From a checkpoint of a small sound classifier.
Training: soap at rate 0.0043, 30300 steps, batches of 128, held-out accuracy 100%.
Data: trained on synthesized solo parts of chorales (CocoChorales), 39062 training examples.
Rows from block 5 of a small sound classifier, named by matrix and row number. Each number is 200 + 30 x the weight over its row's rms, rounded and kept within 0 to 999. All counts start at 0. After the name is the row's rms in percent of the matrix's.
After each channel's rows are labels from the 100 clips, of 14976, where the channel reaches its highest value: "responds to" is what is common among them. Only what is clearly more common there than usual is listed. The data: synthesized solo parts of chorales (CocoChorales).
# conv: pointwise conv (model.blocks.5.conv.weight, 256x256x1), inputs 172-255

conv.105,100,238,191,225,262,234,196,187,238,206,234,130,153,193,193,196,221,145,175,209,168,199,171,208,154,242,199,190,213,193,209,150,173,153,178,198,172,235,191,144,198,131,269,197,191,205,144,193,188,211,203,219,213,184,211,222,163,221,190,227,185,228,245,213,181,146,225,223,179,205,182,203,148,215,202,247,172,229,158,202,157,207,233,215,179
responds to: tuba; note A#3; note C4; note G#3

conv.56,090,176,238,160,159,253,227,191,230,225,172,234,186,219,177,233,226,210,217,239,222,200,208,181,161,186,210,222,195,182,207,202,199,160,226,166,229,292,256,185,193,226,242,233,194,208,210,197,196,222,268,206,188,202,194,221,128,181,200,173,197,179,174,181,208,206,190,161,167,208,189,157,198,236,225,224,203,209,211,219,224,253,216,159,200
responds to: saxophone

conv.171,078,180,181,187,211,140,185,196,182,257,201,149,152,222,180,223,199,201,167,186,178,197,202,180,163,180,188,189,240,181,219,188,167,158,195,206,189,207,302,179,194,174,208,221,180,219,253,199,202,215,222,248,180,195,187,168,185,202,174,272,262,167,191,192,182,207,233,200,156,177,224,214,186,239,170,215,201,163,242,175,198,158,169,151,236
responds to: violin; note D5; note C#5

conv.65,119,201,133,195,174,231,212,200,228,203,200,201,224,181,207,209,247,212,232,289,184,169,196,177,162,183,236,216,175,236,182,170,201,189,220,227,239,199,201,258,214,232,231,258,137,208,218,177,218,160,221,198,169,221,226,245,194,169,229,148,198,175,183,211,249,218,186,221,148,174,201,143,206,219,204,265,205,186,211,248,194,185,202,173,185
responds to: tuba; note G#3; note A3; note B3

conv.227,084,192,224,223,196,217,173,236,190,228,230,143,213,186,170,212,221,154,248,205,130,171,194,203,186,220,153,209,218,139,183,209,184,181,221,156,228,228,190,247,229,185,207,144,161,241,160,200,201,198,228,192,235,173,180,167,201,190,211,144,188,180,179,245,207,197,148,217,151,188,189,186,200,185,195,197,239,294,206,188,190,199,188,167,188
responds to: clarinet; note D5; note F5; note C#5

conv.162,094,181,197,193,203,206,189,221,257,241,178,210,149,245,203,187,209,188,261,171,203,174,233,203,176,170,174,154,191,254,193,214,247,184,203,159,118,179,275,197,211,204,145,185,187,258,195,189,202,186,179,247,207,206,218,206,173,208,219,219,191,177,183,201,212,231,190,171,186,193,176,200,183,199,235,107,177,192,156,204,172,199,192,186,176
responds to: trumpet; note E5; note D5; note F#5

conv.53,107,149,212,242,183,295,204,202,176,216,193,146,205,165,191,188,221,154,127,209,147,230,208,227,162,199,175,223,167,202,227,187,179,172,179,232,235,185,163,183,183,194,146,148,166,238,193,196,174,214,227,208,182,198,158,210,209,195,173,243,211,223,198,179,184,188,219,273,214,229,188,206,193,155,226,172,274,234,141,135,182,171,167,177,231
responds to: violin; note D5

conv.26,099,209,212,197,179,201,242,191,193,269,215,163,175,187,192,158,255,165,207,202,181,260,193,199,194,180,172,217,207,219,215,208,219,176,210,198,217,147,255,136,183,158,154,170,198,268,248,187,164,162,202,178,197,126,188,214,207,177,203,180,215,206,139,149,171,195,211,230,212,206,162,219,204,216,201,201,250,97,190,205,159,210,169,225,205
responds to: violin; note C#5; note D5

conv.20,101,167,208,220,191,154,239,179,124,202,196,186,201,217,181,214,191,232,181,214,214,195,152,170,165,175,144,228,178,216,208,157,152,155,164,234,206,204,221,183,204,204,188,176,217,207,235,171,201,168,143,255,196,234,190,126,231,200,194,179,201,231,195,192,218,231,234,182,141,217,202,184,196,164,231,207,147,181,209,169,196,87,205,153,249
responds to: violin; note D5; note C#5

conv.43,086,183,230,222,215,187,187,156,220,209,202,190,258,189,183,209,142,155,221,210,189,219,231,165,205,184,145,200,193,164,222,240,179,208,196,214,194,145,203,199,197,155,170,246,144,203,182,199,153,176,244,217,184,183,167,222,173,202,207,201,176,176,204,206,180,205,189,219,178,184,233,205,216,189,188,290,89,205,235,217,181,250,214,211,205
responds to: viola; horn

conv.129,100,141,180,223,250,187,180,253,226,196,176,197,165,216,185,194,231,191,159,165,127,203,164,214,202,172,200,205,163,171,222,241,117,171,198,220,221,230,146,176,198,167,249,218,196,244,269,181,172,178,148,211,205,182,171,187,158,198,229,227,253,242,181,176,186,144,209,241,201,172,182,216,155,192,224,229,178,258,239,241,191,238,200,247,194
responds to: violin; note D5

conv.78,076,204,179,194,292,126,214,146,233,248,229,149,214,257,189,171,201,211,184,157,197,174,161,201,162,170,169,89,161,226,217,205,214,217,205,299,194,194,184,182,145,209,165,182,223,158,201,198,208,182,177,216,203,247,212,195,190,227,206,148,196,221,226,173,174,209,173,214,199,211,204,202,155,209,213,152,160,198,210,156,189,149,178,201,181
responds to: viola; trumpet

conv.42,079,188,172,231,200,220,175,141,252,204,205,256,169,159,187,177,230,214,214,225,213,236,200,187,178,220,175,186,212,202,204,235,272,235,215,215,219,223,236,182,182,195,211,248,199,208,190,190,190,196,161,170,198,208,220,171,207,224,169,190,212,214,210,220,199,198,222,210,190,233,174,232,187,207,185,269,202,243,199,189,249,166,176,192,246
responds to: flute; note D5; note C5; note D#5

conv.246,086,186,163,228,175,183,190,173,260,188,216,206,215,240,203,239,196,142,211,216,197,168,171,252,196,193,190,179,185,243,215,171,178,227,190,263,222,205,107,180,196,136,217,183,192,183,235,178,163,200,201,157,237,239,177,188,179,191,139,125,194,156,180,220,217,209,170,185,163,183,192,243,188,220,258,242,191,173,209,183,198,213,188,220,189
responds to: saxophone; note A4

conv.135,067,178,153,196,147,205,219,226,116,192,179,213,220,175,181,199,219,240,171,230,173,186,170,224,165,157,239,239,161,191,193,199,137,177,209,222,174,230,249,176,216,186,188,182,185,213,195,216,169,192,242,263,207,250,149,198,187,203,184,221,193,161,199,196,191,178,223,212,164,190,203,186,172,223,166,191,173,213,150,205,181,195,222,212,221
responds to: violin; note D5; note C#5

conv.66,101,266,171,166,210,176,220,197,131,182,198,182,190,257,184,179,234,187,205,248,163,188,188,221,164,153,206,223,193,276,248,182,183,170,149,213,206,221,222,202,205,174,236,175,227,222,242,186,190,187,173,216,187,247,275,302,187,185,159,223,235,195,164,232,192,190,227,199,215,162,200,199,185,219,177,148,180,206,201,173,170,129,195,186,188
responds to: violin; note D5; note C#5

conv.81,111,153,162,214,212,230,168,183,226,194,205,181,191,253,188,217,248,242,242,212,180,205,219,207,176,190,174,222,166,191,165,154,184,149,238,217,242,231,168,179,164,184,167,149,204,224,184,187,194,175,212,264,177,227,174,215,149,214,254,214,229,228,184,204,212,253,194,212,193,199,152,204,121,204,234,274,161,235,177,197,153,212,183,215,211
responds to: trumpet; note E5; note D5

conv.30,113,172,194,241,189,258,182,192,222,259,186,204,212,184,206,223,243,183,224,199,197,167,167,208,160,214,243,206,229,174,197,212,250,232,255,189,175,229,208,210,198,219,193,157,159,237,158,186,182,167,171,156,175,181,167,136,190,180,229,248,179,218,164,178,203,218,177,206,170,192,218,164,225,185,194,229,261,278,191,201,234,133,185,208,198
responds to: clarinet; tuba

conv.149,097,201,126,165,199,194,230,209,265,195,163,213,197,247,178,188,214,203,148,211,187,180,170,165,205,171,229,173,187,222,207,186,211,187,236,241,234,234,186,202,212,208,259,261,215,224,209,207,184,203,206,250,170,223,187,216,178,199,195,195,198,210,135,184,200,227,214,175,184,192,218,152,153,238,247,255,185,248,255,224,216,235,215,166,180
responds to: saxophone; note A4; note G4

conv.243,124,165,217,174,209,248,191,186,231,187,208,167,191,229,188,207,240,196,164,189,183,180,229,196,211,169,157,196,161,284,207,167,160,185,192,240,191,176,161,210,233,175,198,135,157,216,158,219,188,197,176,175,217,216,256,212,170,176,180,202,200,163,137,190,199,167,189,177,151,178,211,165,195,177,152,175,209,199,184,235,201,191,194,193,165
responds to: saxophone; note F4; note G4

conv.25,114,225,147,174,198,206,197,220,212,223,178,211,200,196,169,225,235,263,167,194,218,207,152,164,181,185,233,161,198,200,183,175,232,190,192,194,202,210,191,194,190,221,221,153,193,189,234,195,185,172,201,226,193,224,200,232,145,186,214,187,220,209,179,194,202,165,174,214,194,182,169,164,159,225,225,267,202,200,201,233,197,231,200,183,182
responds to: tuba; note G3

conv.207,105,179,190,173,195,204,223,236,215,149,250,175,180,179,179,173,188,229,227,166,170,214,200,143,189,175,197,174,171,150,181,189,220,183,180,211,221,217,130,187,195,129,187,195,166,166,234,173,216,176,140,210,167,191,164,173,213,166,155,187,194,201,180,190,175,167,237,256,135,259,143,184,161,211,192,186,203,147,135,186,226,251,199,189,208
responds to: flute; note G5; note F5

conv.151,092,249,200,222,188,183,191,131,232,163,268,206,189,218,222,198,199,209,253,243,232,163,173,214,163,213,213,181,195,164,162,207,206,214,198,247,226,148,187,164,181,172,168,236,249,173,163,152,229,225,195,155,181,168,192,187,154,221,231,189,175,186,251,216,205,216,196,177,249,206,187,180,149,187,173,132,203,166,184,77,169,254,192,236,194
responds to: tuba; horn

conv.210,082,179,216,180,176,169,251,215,87,232,189,182,209,195,172,223,188,178,241,205,188,211,197,221,204,205,201,201,242,155,179,243,204,199,188,81,193,218,229,215,217,237,208,199,192,209,163,242,200,251,184,206,191,186,238,186,190,222,226,219,207,218,186,142,224,191,227,199,226,270,218,173,209,207,188,208,229,164,194,165,219,212,236,195,225
responds to: horn; trumpet; note C#5

conv.72,087,183,157,201,206,192,192,205,165,144,171,138,276,213,176,211,152,190,111,228,232,193,220,222,170,155,163,222,275,228,204,219,213,158,165,158,249,204,195,244,218,152,208,166,212,171,188,221,197,197,175,195,184,175,183,213,188,197,217,195,224,181,203,163,223,188,196,210,255,196,197,171,213,204,140,198,233,182,204,152,166,221,214,214,182
responds to: viola; horn

conv.226,094,168,172,233,204,232,200,190,200,198,169,225,199,149,182,216,227,214,248,141,142,173,193,240,210,188,173,227,196,174,156,200,268,158,221,177,231,182,238,279,262,200,189,205,192,182,175,150,179,160,169,195,179,198,175,182,203,193,245,223,200,203,163,157,194,201,216,228,240,191,175,201,260,221,184,238,222,303,194,225,202,205,197,181,184
responds to: horn; note C5; note A#4; note B4

conv.141,091,178,169,193,139,186,208,183,168,189,151,207,176,160,185,220,203,250,180,148,251,191,169,201,190,173,219,161,182,228,265,236,164,190,193,252,160,201,208,174,200,222,156,175,250,222,227,181,205,166,215,184,196,224,253,127,209,209,227,170,210,202,220,191,214,156,189,139,275,155,207,206,205,225,154,190,211,188,235,187,173,160,187,179,169
responds to: violin; note D5; note C#5

conv.40,108,227,178,155,217,167,173,162,251,181,193,216,230,144,191,165,167,154,205,150,189,224,157,191,181,193,153,160,138,210,209,141,180,205,210,178,220,202,180,189,217,189,270,166,195,193,217,179,180,217,193,216,198,204,154,232,186,206,166,149,206,215,165,197,190,211,259,173,167,176,178,170,233,198,172,183,213,187,212,232,210,257,221,202,235
responds to: flute; note D5; note D#5; note C5

conv.212,112,182,159,140,204,210,205,220,162,185,254,181,209,196,187,171,200,180,192,195,237,190,177,174,126,200,266,205,189,230,200,162,227,268,198,172,209,220,181,225,191,201,218,221,162,181,201,198,174,185,186,192,181,203,214,226,219,165,189,201,212,207,189,199,201,236,205,190,177,162,213,119,193,196,201,222,196,182,193,166,227,214,216,173,176
responds to: saxophone

conv.82,089,170,238,169,258,197,200,212,194,181,201,139,174,149,198,186,181,233,250,167,244,184,230,205,190,204,228,206,197,238,195,206,160,214,191,218,124,214,230,146,199,169,175,170,232,180,201,195,194,253,168,172,189,217,301,224,209,230,231,217,174,167,262,200,184,187,209,145,165,176,179,111,222,204,181,176,222,159,255,187,204,265,241,187,195
responds to: viola; horn; note A#4; note G#4

conv.145,097,205,187,213,204,222,213,155,245,204,212,253,210,240,223,166,248,155,205,210,195,140,240,221,155,151,139,209,190,204,182,191,213,169,191,193,187,211,149,212,208,176,279,215,199,156,239,164,227,171,197,210,210,245,239,239,198,185,225,151,175,165,189,165,206,214,205,213,221,208,207,208,198,192,238,232,222,151,187,224,205,244,208,193,182
responds to: tuba; note C4; saxophone; note G#3

conv.225,089,191,194,180,237,97,192,151,223,209,233,130,172,188,188,246,167,200,192,199,160,193,245,193,205,190,173,247,280,198,188,189,153,143,179,134,227,168,248,221,210,174,183,178,148,178,186,206,187,163,184,171,202,216,201,176,263,163,228,199,194,156,159,229,206,229,186,189,174,156,227,214,199,189,168,207,215,263,291,229,173,150,212,142,169
responds to: clarinet; note F5; note D5; note C#5

conv.90,101,130,204,172,202,180,163,224,202,201,173,147,193,182,173,164,176,197,141,209,189,210,156,195,180,178,170,139,185,249,195,195,187,229,155,179,224,142,152,211,221,151,180,236,197,179,212,218,227,242,200,202,197,236,251,191,204,165,149,151,186,200,163,220,196,172,193,217,214,208,206,200,209,197,227,176,221,163,232,206,142,214,182,232,195
responds to: double bass

conv.15,157,201,189,220,214,183,231,198,210,151,194,171,180,256,170,216,202,165,178,235,146,222,173,187,150,204,201,169,173,194,211,164,265,192,166,188,243,195,131,201,163,179,212,217,208,218,240,179,169,175,139,308,156,248,251,246,197,207,143,239,237,194,211,183,162,215,186,202,249,213,179,200,175,227,201,123,167,169,211,172,209,218,183,192,202
responds to: trumpet; note D5; note E5

conv.196,080,208,180,173,238,215,201,210,187,174,202,236,202,213,172,207,200,183,175,167,226,217,177,204,196,184,149,224,187,210,213,212,185,219,186,199,115,179,230,210,222,218,232,228,186,201,174,194,218,192,149,228,241,189,264,244,218,156,228,182,161,235,202,203,214,148,218,98,133,235,204,204,214,161,223,230,258,171,182,169,184,209,268,185,198
responds to: saxophone; note F#4; note F4; note G4

conv.36,094,194,201,200,234,189,180,193,236,195,172,187,207,222,181,193,227,173,228,147,167,179,223,155,251,203,192,199,180,194,246,211,218,194,183,194,140,237,188,178,139,221,190,199,169,191,205,201,148,170,131,199,182,168,161,237,145,193,227,208,143,190,201,174,209,214,139,163,185,175,145,206,155,219,192,186,170,261,243,201,186,208,172,185,161
responds to: viola; note D#4; note G4; note G#4

conv.118,088,195,217,203,166,190,188,197,190,158,212,150,221,229,204,236,167,189,176,287,185,179,204,219,226,183,182,158,220,216,186,198,233,175,143,193,222,165,178,272,213,201,221,205,223,170,227,199,206,192,169,203,159,179,172,211,191,151,167,231,164,184,167,189,222,173,223,226,260,171,250,181,236,228,199,189,217,174,192,103,176,215,187,275,223
responds to: double bass; tuba

conv.191,096,198,202,189,226,254,191,157,213,225,217,185,215,173,193,177,216,178,259,189,249,200,232,200,227,186,185,195,165,230,196,206,178,217,217,223,161,217,177,207,216,179,218,178,205,189,171,172,206,209,126,187,191,206,156,289,183,195,165,161,218,222,183,173,204,228,159,213,187,198,176,194,171,190,194,191,142,175,155,154,183,257,151,194,206
responds to: viola; note D#4; note G#4; note G4

conv.234,113,170,114,218,202,249,235,194,183,184,205,192,170,160,208,193,157,252,211,155,281,177,220,197,187,204,193,186,206,223,208,185,198,191,190,245,154,241,182,172,178,175,208,195,175,175,213,226,207,200,181,165,200,207,229,180,148,234,197,216,169,207,206,205,197,180,175,175,156,187,211,185,175,210,209,217,151,183,236,224,224,193,189,209,161
responds to: saxophone; tuba

conv.189,098,177,199,216,249,194,146,175,233,178,213,194,211,238,170,217,187,162,162,234,138,193,192,202,204,235,157,178,212,228,171,167,193,196,182,229,220,146,132,218,180,190,189,211,163,167,208,210,178,202,188,208,192,203,228,228,165,212,146,171,167,143,179,186,183,236,126,189,218,176,167,234,185,212,171,171,222,243,175,250,201,164,154,144,165
responds to: saxophone; tuba

conv.174,096,167,165,266,245,217,190,185,282,206,183,164,204,242,145,223,202,233,167,164,169,177,177,192,156,154,208,114,198,220,170,239,207,168,217,284,216,235,188,158,187,137,161,167,189,178,217,166,165,231,230,227,210,226,266,278,196,186,233,184,166,120,147,187,216,187,184,186,180,183,197,192,175,202,242,270,223,130,239,228,191,236,188,165,160
responds to: trumpet; note E5

conv.68,134,203,139,155,225,203,185,202,211,187,160,200,190,180,193,159,250,259,205,172,194,191,130,222,202,193,205,248,186,141,179,202,145,180,228,184,143,245,202,171,178,213,196,194,219,184,209,206,185,182,227,206,187,218,180,201,224,195,188,167,191,224,214,162,186,198,185,157,259,163,231,192,251,198,205,168,232,196,197,230,231,167,192,139,208
responds to: double bass; flute

conv.4,102,198,265,148,241,190,166,178,201,180,222,148,219,196,170,241,213,172,239,169,152,174,214,186,206,182,193,147,213,204,168,218,240,188,157,181,183,199,233,218,133,253,175,208,173,188,239,174,167,176,214,276,175,205,171,260,157,210,192,254,157,178,194,168,218,252,171,176,211,198,198,169,196,220,218,140,129,153,188,184,225,202,205,211,189
responds to: viola; note D#4

conv.52,084,129,194,191,156,229,193,173,244,147,216,232,154,194,173,229,190,198,146,217,117,192,246,165,216,228,188,174,205,222,201,226,136,210,224,216,241,163,197,152,205,212,279,222,211,172,237,196,167,214,158,149,169,150,227,221,188,195,213,188,170,175,194,219,180,205,200,181,209,168,223,194,188,229,168,209,241,241,202,252,244,224,201,197,180
responds to: saxophone; note A4; tuba

conv.88,098,203,194,175,269,178,191,202,153,219,216,162,225,164,190,170,192,203,219,162,195,180,263,214,234,189,184,238,183,149,168,229,204,186,196,213,182,238,181,224,178,231,192,210,207,185,194,222,188,245,172,187,228,188,181,250,160,179,178,205,180,220,206,206,206,232,192,238,201,201,203,142,214,183,187,188,141,124,212,219,211,173,228,196,169
responds to: viola

conv.184,101,177,203,181,222,227,200,210,127,196,166,243,196,130,190,183,219,206,135,262,224,196,162,186,199,197,203,212,163,151,220,162,182,191,203,206,170,233,199,192,211,244,216,154,191,243,214,194,231,197,214,207,221,228,177,220,216,184,176,152,243,157,213,201,193,195,225,219,159,187,209,174,220,196,197,153,132,185,235,209,197,152,213,129,192
responds to: violin; note D5; note C#5

conv.24,088,216,248,190,159,258,128,185,120,186,235,158,197,190,228,139,210,160,194,177,212,198,171,195,203,216,171,208,207,174,123,201,185,203,147,182,165,181,209,208,186,195,214,214,187,163,138,171,230,169,206,221,241,219,217,182,193,228,200,182,265,188,220,185,176,169,201,163,173,206,176,224,177,236,187,201,188,182,172,182,210,195,193,184,214
responds to: tuba; note A#3; note C4; note D4

conv.218,095,183,167,206,253,230,181,210,187,186,195,186,229,228,190,244,198,193,176,268,201,171,209,241,208,205,215,199,184,178,191,199,178,191,185,217,191,157,202,172,171,226,208,232,208,142,172,140,182,199,237,214,197,181,186,246,196,183,180,204,153,197,188,206,207,244,174,168,242,175,195,189,184,190,208,209,176,177,215,255,179,275,198,224,172
responds to: viola

conv.245,092,200,172,227,117,221,206,150,187,199,206,198,147,212,241,195,160,183,172,173,157,179,152,235,197,235,193,178,165,250,222,193,254,174,217,187,184,245,156,185,235,204,232,207,184,210,178,205,222,222,188,199,226,166,222,221,197,224,178,205,171,181,200,186,187,178,201,233,205,190,186,174,211,217,227,246,171,186,173,187,251,223,193,171,174
responds to: tuba; note G#3; note A3; note G3

conv.119,107,199,130,211,153,141,160,221,245,180,185,227,204,181,190,244,144,192,209,222,171,215,196,174,197,181,176,223,245,141,188,195,194,205,164,164,230,148,153,197,148,191,175,226,188,179,247,145,211,202,231,205,168,186,224,186,145,146,211,221,198,177,209,225,201,173,186,193,260,223,189,224,210,178,185,232,212,232,201,277,190,276,212,203,215
responds to: saxophone; note A4

conv.198,097,154,83,262,244,184,167,215,262,210,202,183,228,187,175,228,99,207,221,183,248,147,189,195,177,179,190,99,235,205,183,197,239,267,217,212,195,210,165,196,181,170,177,196,205,159,221,196,186,212,219,209,180,201,191,227,201,200,187,225,187,181,194,196,198,246,169,205,187,177,216,224,235,173,185,217,189,204,244,209,190,171,220,197,174
responds to: horn; note A#4; note B4; note A4

conv.2,082,175,193,139,196,232,190,177,111,195,204,227,219,159,213,151,219,175,203,177,238,207,171,224,182,204,206,175,253,151,194,185,244,202,183,93,126,212,191,221,201,207,193,180,195,252,163,215,179,214,235,168,214,212,170,211,170,188,213,175,206,205,190,217,194,197,213,196,189,188,199,100,230,193,179,203,224,165,203,144,205,212,180,222,220
responds to: flute; horn; note A#4

conv.9,097,200,146,249,273,219,166,218,227,166,218,190,210,214,180,258,153,157,236,199,212,162,267,209,232,174,161,233,202,163,179,167,186,188,221,218,202,238,170,158,192,156,121,189,182,137,200,227,177,194,216,159,219,220,187,186,175,190,210,198,176,202,219,172,189,234,195,160,151,211,167,222,164,178,161,184,186,136,234,264,224,213,196,204,187
responds to: saxophone; viola; note G4; note D#4

conv.57,151,199,177,169,216,179,196,187,193,165,171,186,177,189,203,175,177,262,183,143,216,180,160,233,217,214,212,229,153,112,183,202,172,187,187,207,184,235,176,159,191,134,191,180,272,173,186,178,189,191,213,180,203,201,194,143,220,220,190,142,185,199,235,176,193,175,162,180,214,187,214,166,195,192,182,196,193,171,176,156,229,198,195,197,194
responds to: double bass; oboe

conv.19,107,200,253,155,184,191,238,196,302,204,227,167,169,152,207,194,222,210,227,186,220,177,170,207,257,222,253,164,196,187,228,222,152,184,201,192,145,228,185,188,252,190,200,205,240,205,196,215,195,206,240,224,206,239,209,166,207,209,150,233,223,180,209,233,211,217,212,211,223,166,235,199,263,200,197,169,233,154,192,182,200,202,197,220,167
responds to: horn; note A#4; note C5; note A4