{"arch": "tdnn", "train_examples": 39062, "time_shift_ms": 100, "n_mels": 64, "hop_length": 160, "input": "log_mel", "norm": "batchnorm", "stem": "single", "widths": [256], "optimizer": "soap", "shampoo_beta": 0.95, "one_sided": false, "grad_clip": 0.5}
Rows from block 4 of a small sound classifier, named by matrix and row number. Each number is 500 + 25 x the weight over its row's rms, rounded and kept within 0 to 999. All counts start at 0. Numbers have three digits each.
Before each channel's rows are labels from the 100 clips, of 14976, where the channel reaches its highest value: "top examples" is what is common among them; "peak on" is the class under the peak. Only what is clearly more common there than usual is listed. The data: synthesized solo parts of chorales (CocoChorales).
# conv: width-5 conv, dilation 3 (model.blocks.4.conv.weight, 256x256x5, each kernel summed), inputs 32-63

top examples: tuba; note G3; note G#3
peak on: G3
conv.46:481478483505533481443503516519479483483525494487484471538490549509499473463485501467533458483512

top examples: violin; note D5; note C#5
peak on: D5
conv.117:465522485462487490541473523482493471483477482504512499544489490521496498472503527521516508520511

top examples: violin; note D5
peak on: D5
conv.231:505516510511530505479450496500509430507522503526504494483491497488502487514486511483516493519483

top examples: violin; note D5
peak on: D5
conv.133:515478510491510474486467529547484472537485506502517499487495523494496526496497477512520486505521

top examples: flute; note G5; note D5
peak on: G5
conv.145:538483471482468460451522483531477530507470502480515470487533501509509497508520486502485486474527

top examples: violin; note D5
peak on: D5
conv.178:489506504471512534495468438490507490465501524516508491496507466500488487484494518499486504497486

top examples: bassoon; note C#4; flute
peak on: C#4
conv.15:484512489499471472457529518506503513500475494497518532527461492481476478493505445451467476513500

top examples: bassoon; note C#4; trumpet
peak on: C#4
conv.205:519530484478545513494519503505511476496474547483512496511509497507485477509526441458506484523452

top examples: violin; note D5
peak on: D5
conv.10:459487492499487516460481494486481468471502486480501509492478486496461513497515501509483495521489

top examples: flute; note G5; note F5
peak on: G5
conv.33:515475483479484473537500477467483527503453499486496488472438533506488497502458491491469533491461

top examples: violin; note A#5; note D5
peak on: A#5; D5
conv.16:523520519448491513488510486485450502473476511508537524494455504502523507477526513493463489507471

top examples: bassoon; note C#4; viola
peak on: C#4
conv.146:452452513496523495487528523509489480512500479516476493486472459488484514472450459499455479487501

top examples: violin; note D5; horn
peak on: D5
conv.82:504531514492495494581471477512468467492481514482516509529485569499519464461490487521493539489526

top examples: flute; note G5; note D5
peak on: G5
conv.30:488487472501512485531510491513521521462492495461482505493499493544502476506510458523487476491478

top examples: violin; note D5; note C#5
peak on: D5
conv.217:514510510540503558536469469464490491491463503508531477457519506508456494502570514496583522500496

top examples: violin; note D5
peak on: D5
conv.126:469467510495531491469496472517479490496498508485510495533544493510501524505471530489480481472487

top examples: trumpet; note E5; note D5; note F#5
peak on: silence
conv.93:501504501484519473495497498471501533493500501535508511470452495505490472516470562435449445517481

top examples: bassoon; note C#4; note C4; note D4
peak on: C#4
conv.48:473513502501480519453544492505484540483511507511482507495487472482537507511522474498482484520482

top examples: viola; note D#4; note G#4; note G4
peak on: G#4
conv.112:488505513530508507481508533544506510476485488512467490522534495509510508464497561491539488496504

top examples: violin; note D5; note C#5; note A4
peak on: D5
conv.85:490528503427509503534513502502549493478518498500492535467502517511490511466524485523513521486495

top examples: tuba
peak on: silence
conv.47:506487500485478487480455480496455509498512484524490468466493495466482465492495513487495486493502

top examples: viola; bassoon; note C#4
peak on: C#4
conv.193:500480504544511519487510495501493527489526476482491476480495466477511483491509573487493469524522

top examples: violin; note D5
peak on: D5
conv.245:468500486538518490553516443469488512480456501507516476499504509530503494511559526480506509465483

top examples: violin; note D5
peak on: D5
conv.187:484532505501449498555488469529476509465503487508518514484515504502506509482495486510495531506520

top examples: violin; note D5
peak on: D5
conv.216:500522527440459468525505473510513476489473490502504508507496515494495509483530488511435528522496

top examples: violin; note D5
peak on: D5
conv.119:525466544472493502483462471516465469496457528535552502469492527506484489473513508498513482487516

top examples: flute; note G5
peak on: G5
conv.153:471502477480476502485533467520511491510476495453508462490530499506509496477526472497462508487504

top examples: tuba; note A3
peak on: silence
conv.45:548527514453515477456510506479501520476475470510507506490537514504472519501513495502527519513509

top examples: trumpet; note E5; note D5; note D#5
peak on: silence
conv.79:476499465522491477591512505489505461532471482480509473515495535522469484508536486539529521480497

top examples: horn; note A#4; note B4; note A4
peak on: A4
conv.53:480475488454532488487553462501490496511496471514495495500533482466487496516486478515438449473468

top examples: violin; note D5
peak on: D5
conv.103:515511487540507480508497506479510516457536473470471509486488494493463456512489486465499473511499

top examples: trumpet; note E5; note D5; note F#5
peak on: silence
conv.134:487502501486430501511503486506496524479499522484505520496489465520455464454487529496465467484516

top examples: tuba; note G#3; note F#3; note G3
peak on: G#3
conv.167:487529482552487513461458476518479477488498510514476491486517501489518520493557460490518517508476

top examples: violin; note D5
peak on: D5
conv.9:512444481526480488472478504459518463488490451509495495494496514509487497497467508505546518466505

top examples: horn; note C5
peak on: silence
conv.77:486487524505495498584495519501482506528512488470511515531506575467505478499488487505455521493505

top examples: violin; note D5; note C#5
peak on: D5
conv.69:476472476511466503496494473483484485505451497546525530461522477489467467483500496497579495491489

top examples: tuba; horn; note G3
peak on: silence
conv.52:524538495476523478587533486488530497519468508460486517481522560508491537491499483500485490511495

top examples: violin; note D5; note C#5
peak on: D5
conv.19:500537483495526485477467496473505449492508461485456491495465502516497481512505508497463490509475

top examples: flute; note G5; note F5; note D5
peak on: G5
conv.179:509533476474536517474473510483511530488474469524460510480497526494516503481504423514483498524487

top examples: trumpet; horn; note F5
peak on: silence
conv.121:484534465520460504568501478511519534511482487524463488468508499534470515484522520511530546528505

top examples: violin; note D5; note C#5
peak on: D5
conv.222:508526506514459469586483534503490484542493528484495526489467588480513505506475504512494507522501

top examples: violin; note D5; note C#5
peak on: D5
conv.32:531463478499515493430507515496532472442488472504493480527535471452502472520437512501462516485496

top examples: tuba; note G3; note G#3
peak on: G3
conv.56:510415510527503485463512494492486485514494507511510490517460513494512483498443540501537486510486

top examples: violin; note D5
peak on: D5
conv.186:524490522479489493511505542474518511481465501484529526473486485469479508502470543480459472498477

top examples: trumpet; note E5; note D5; note F#5
peak on: silence
conv.136:468542489468455424520527482505496546479477488512465488484476479511483517530497520529536536465512

top examples: violin; note D5
peak on: D5
conv.7:485510530505464482517480497474495517512480483458493488520528468506470526517506470493440499510479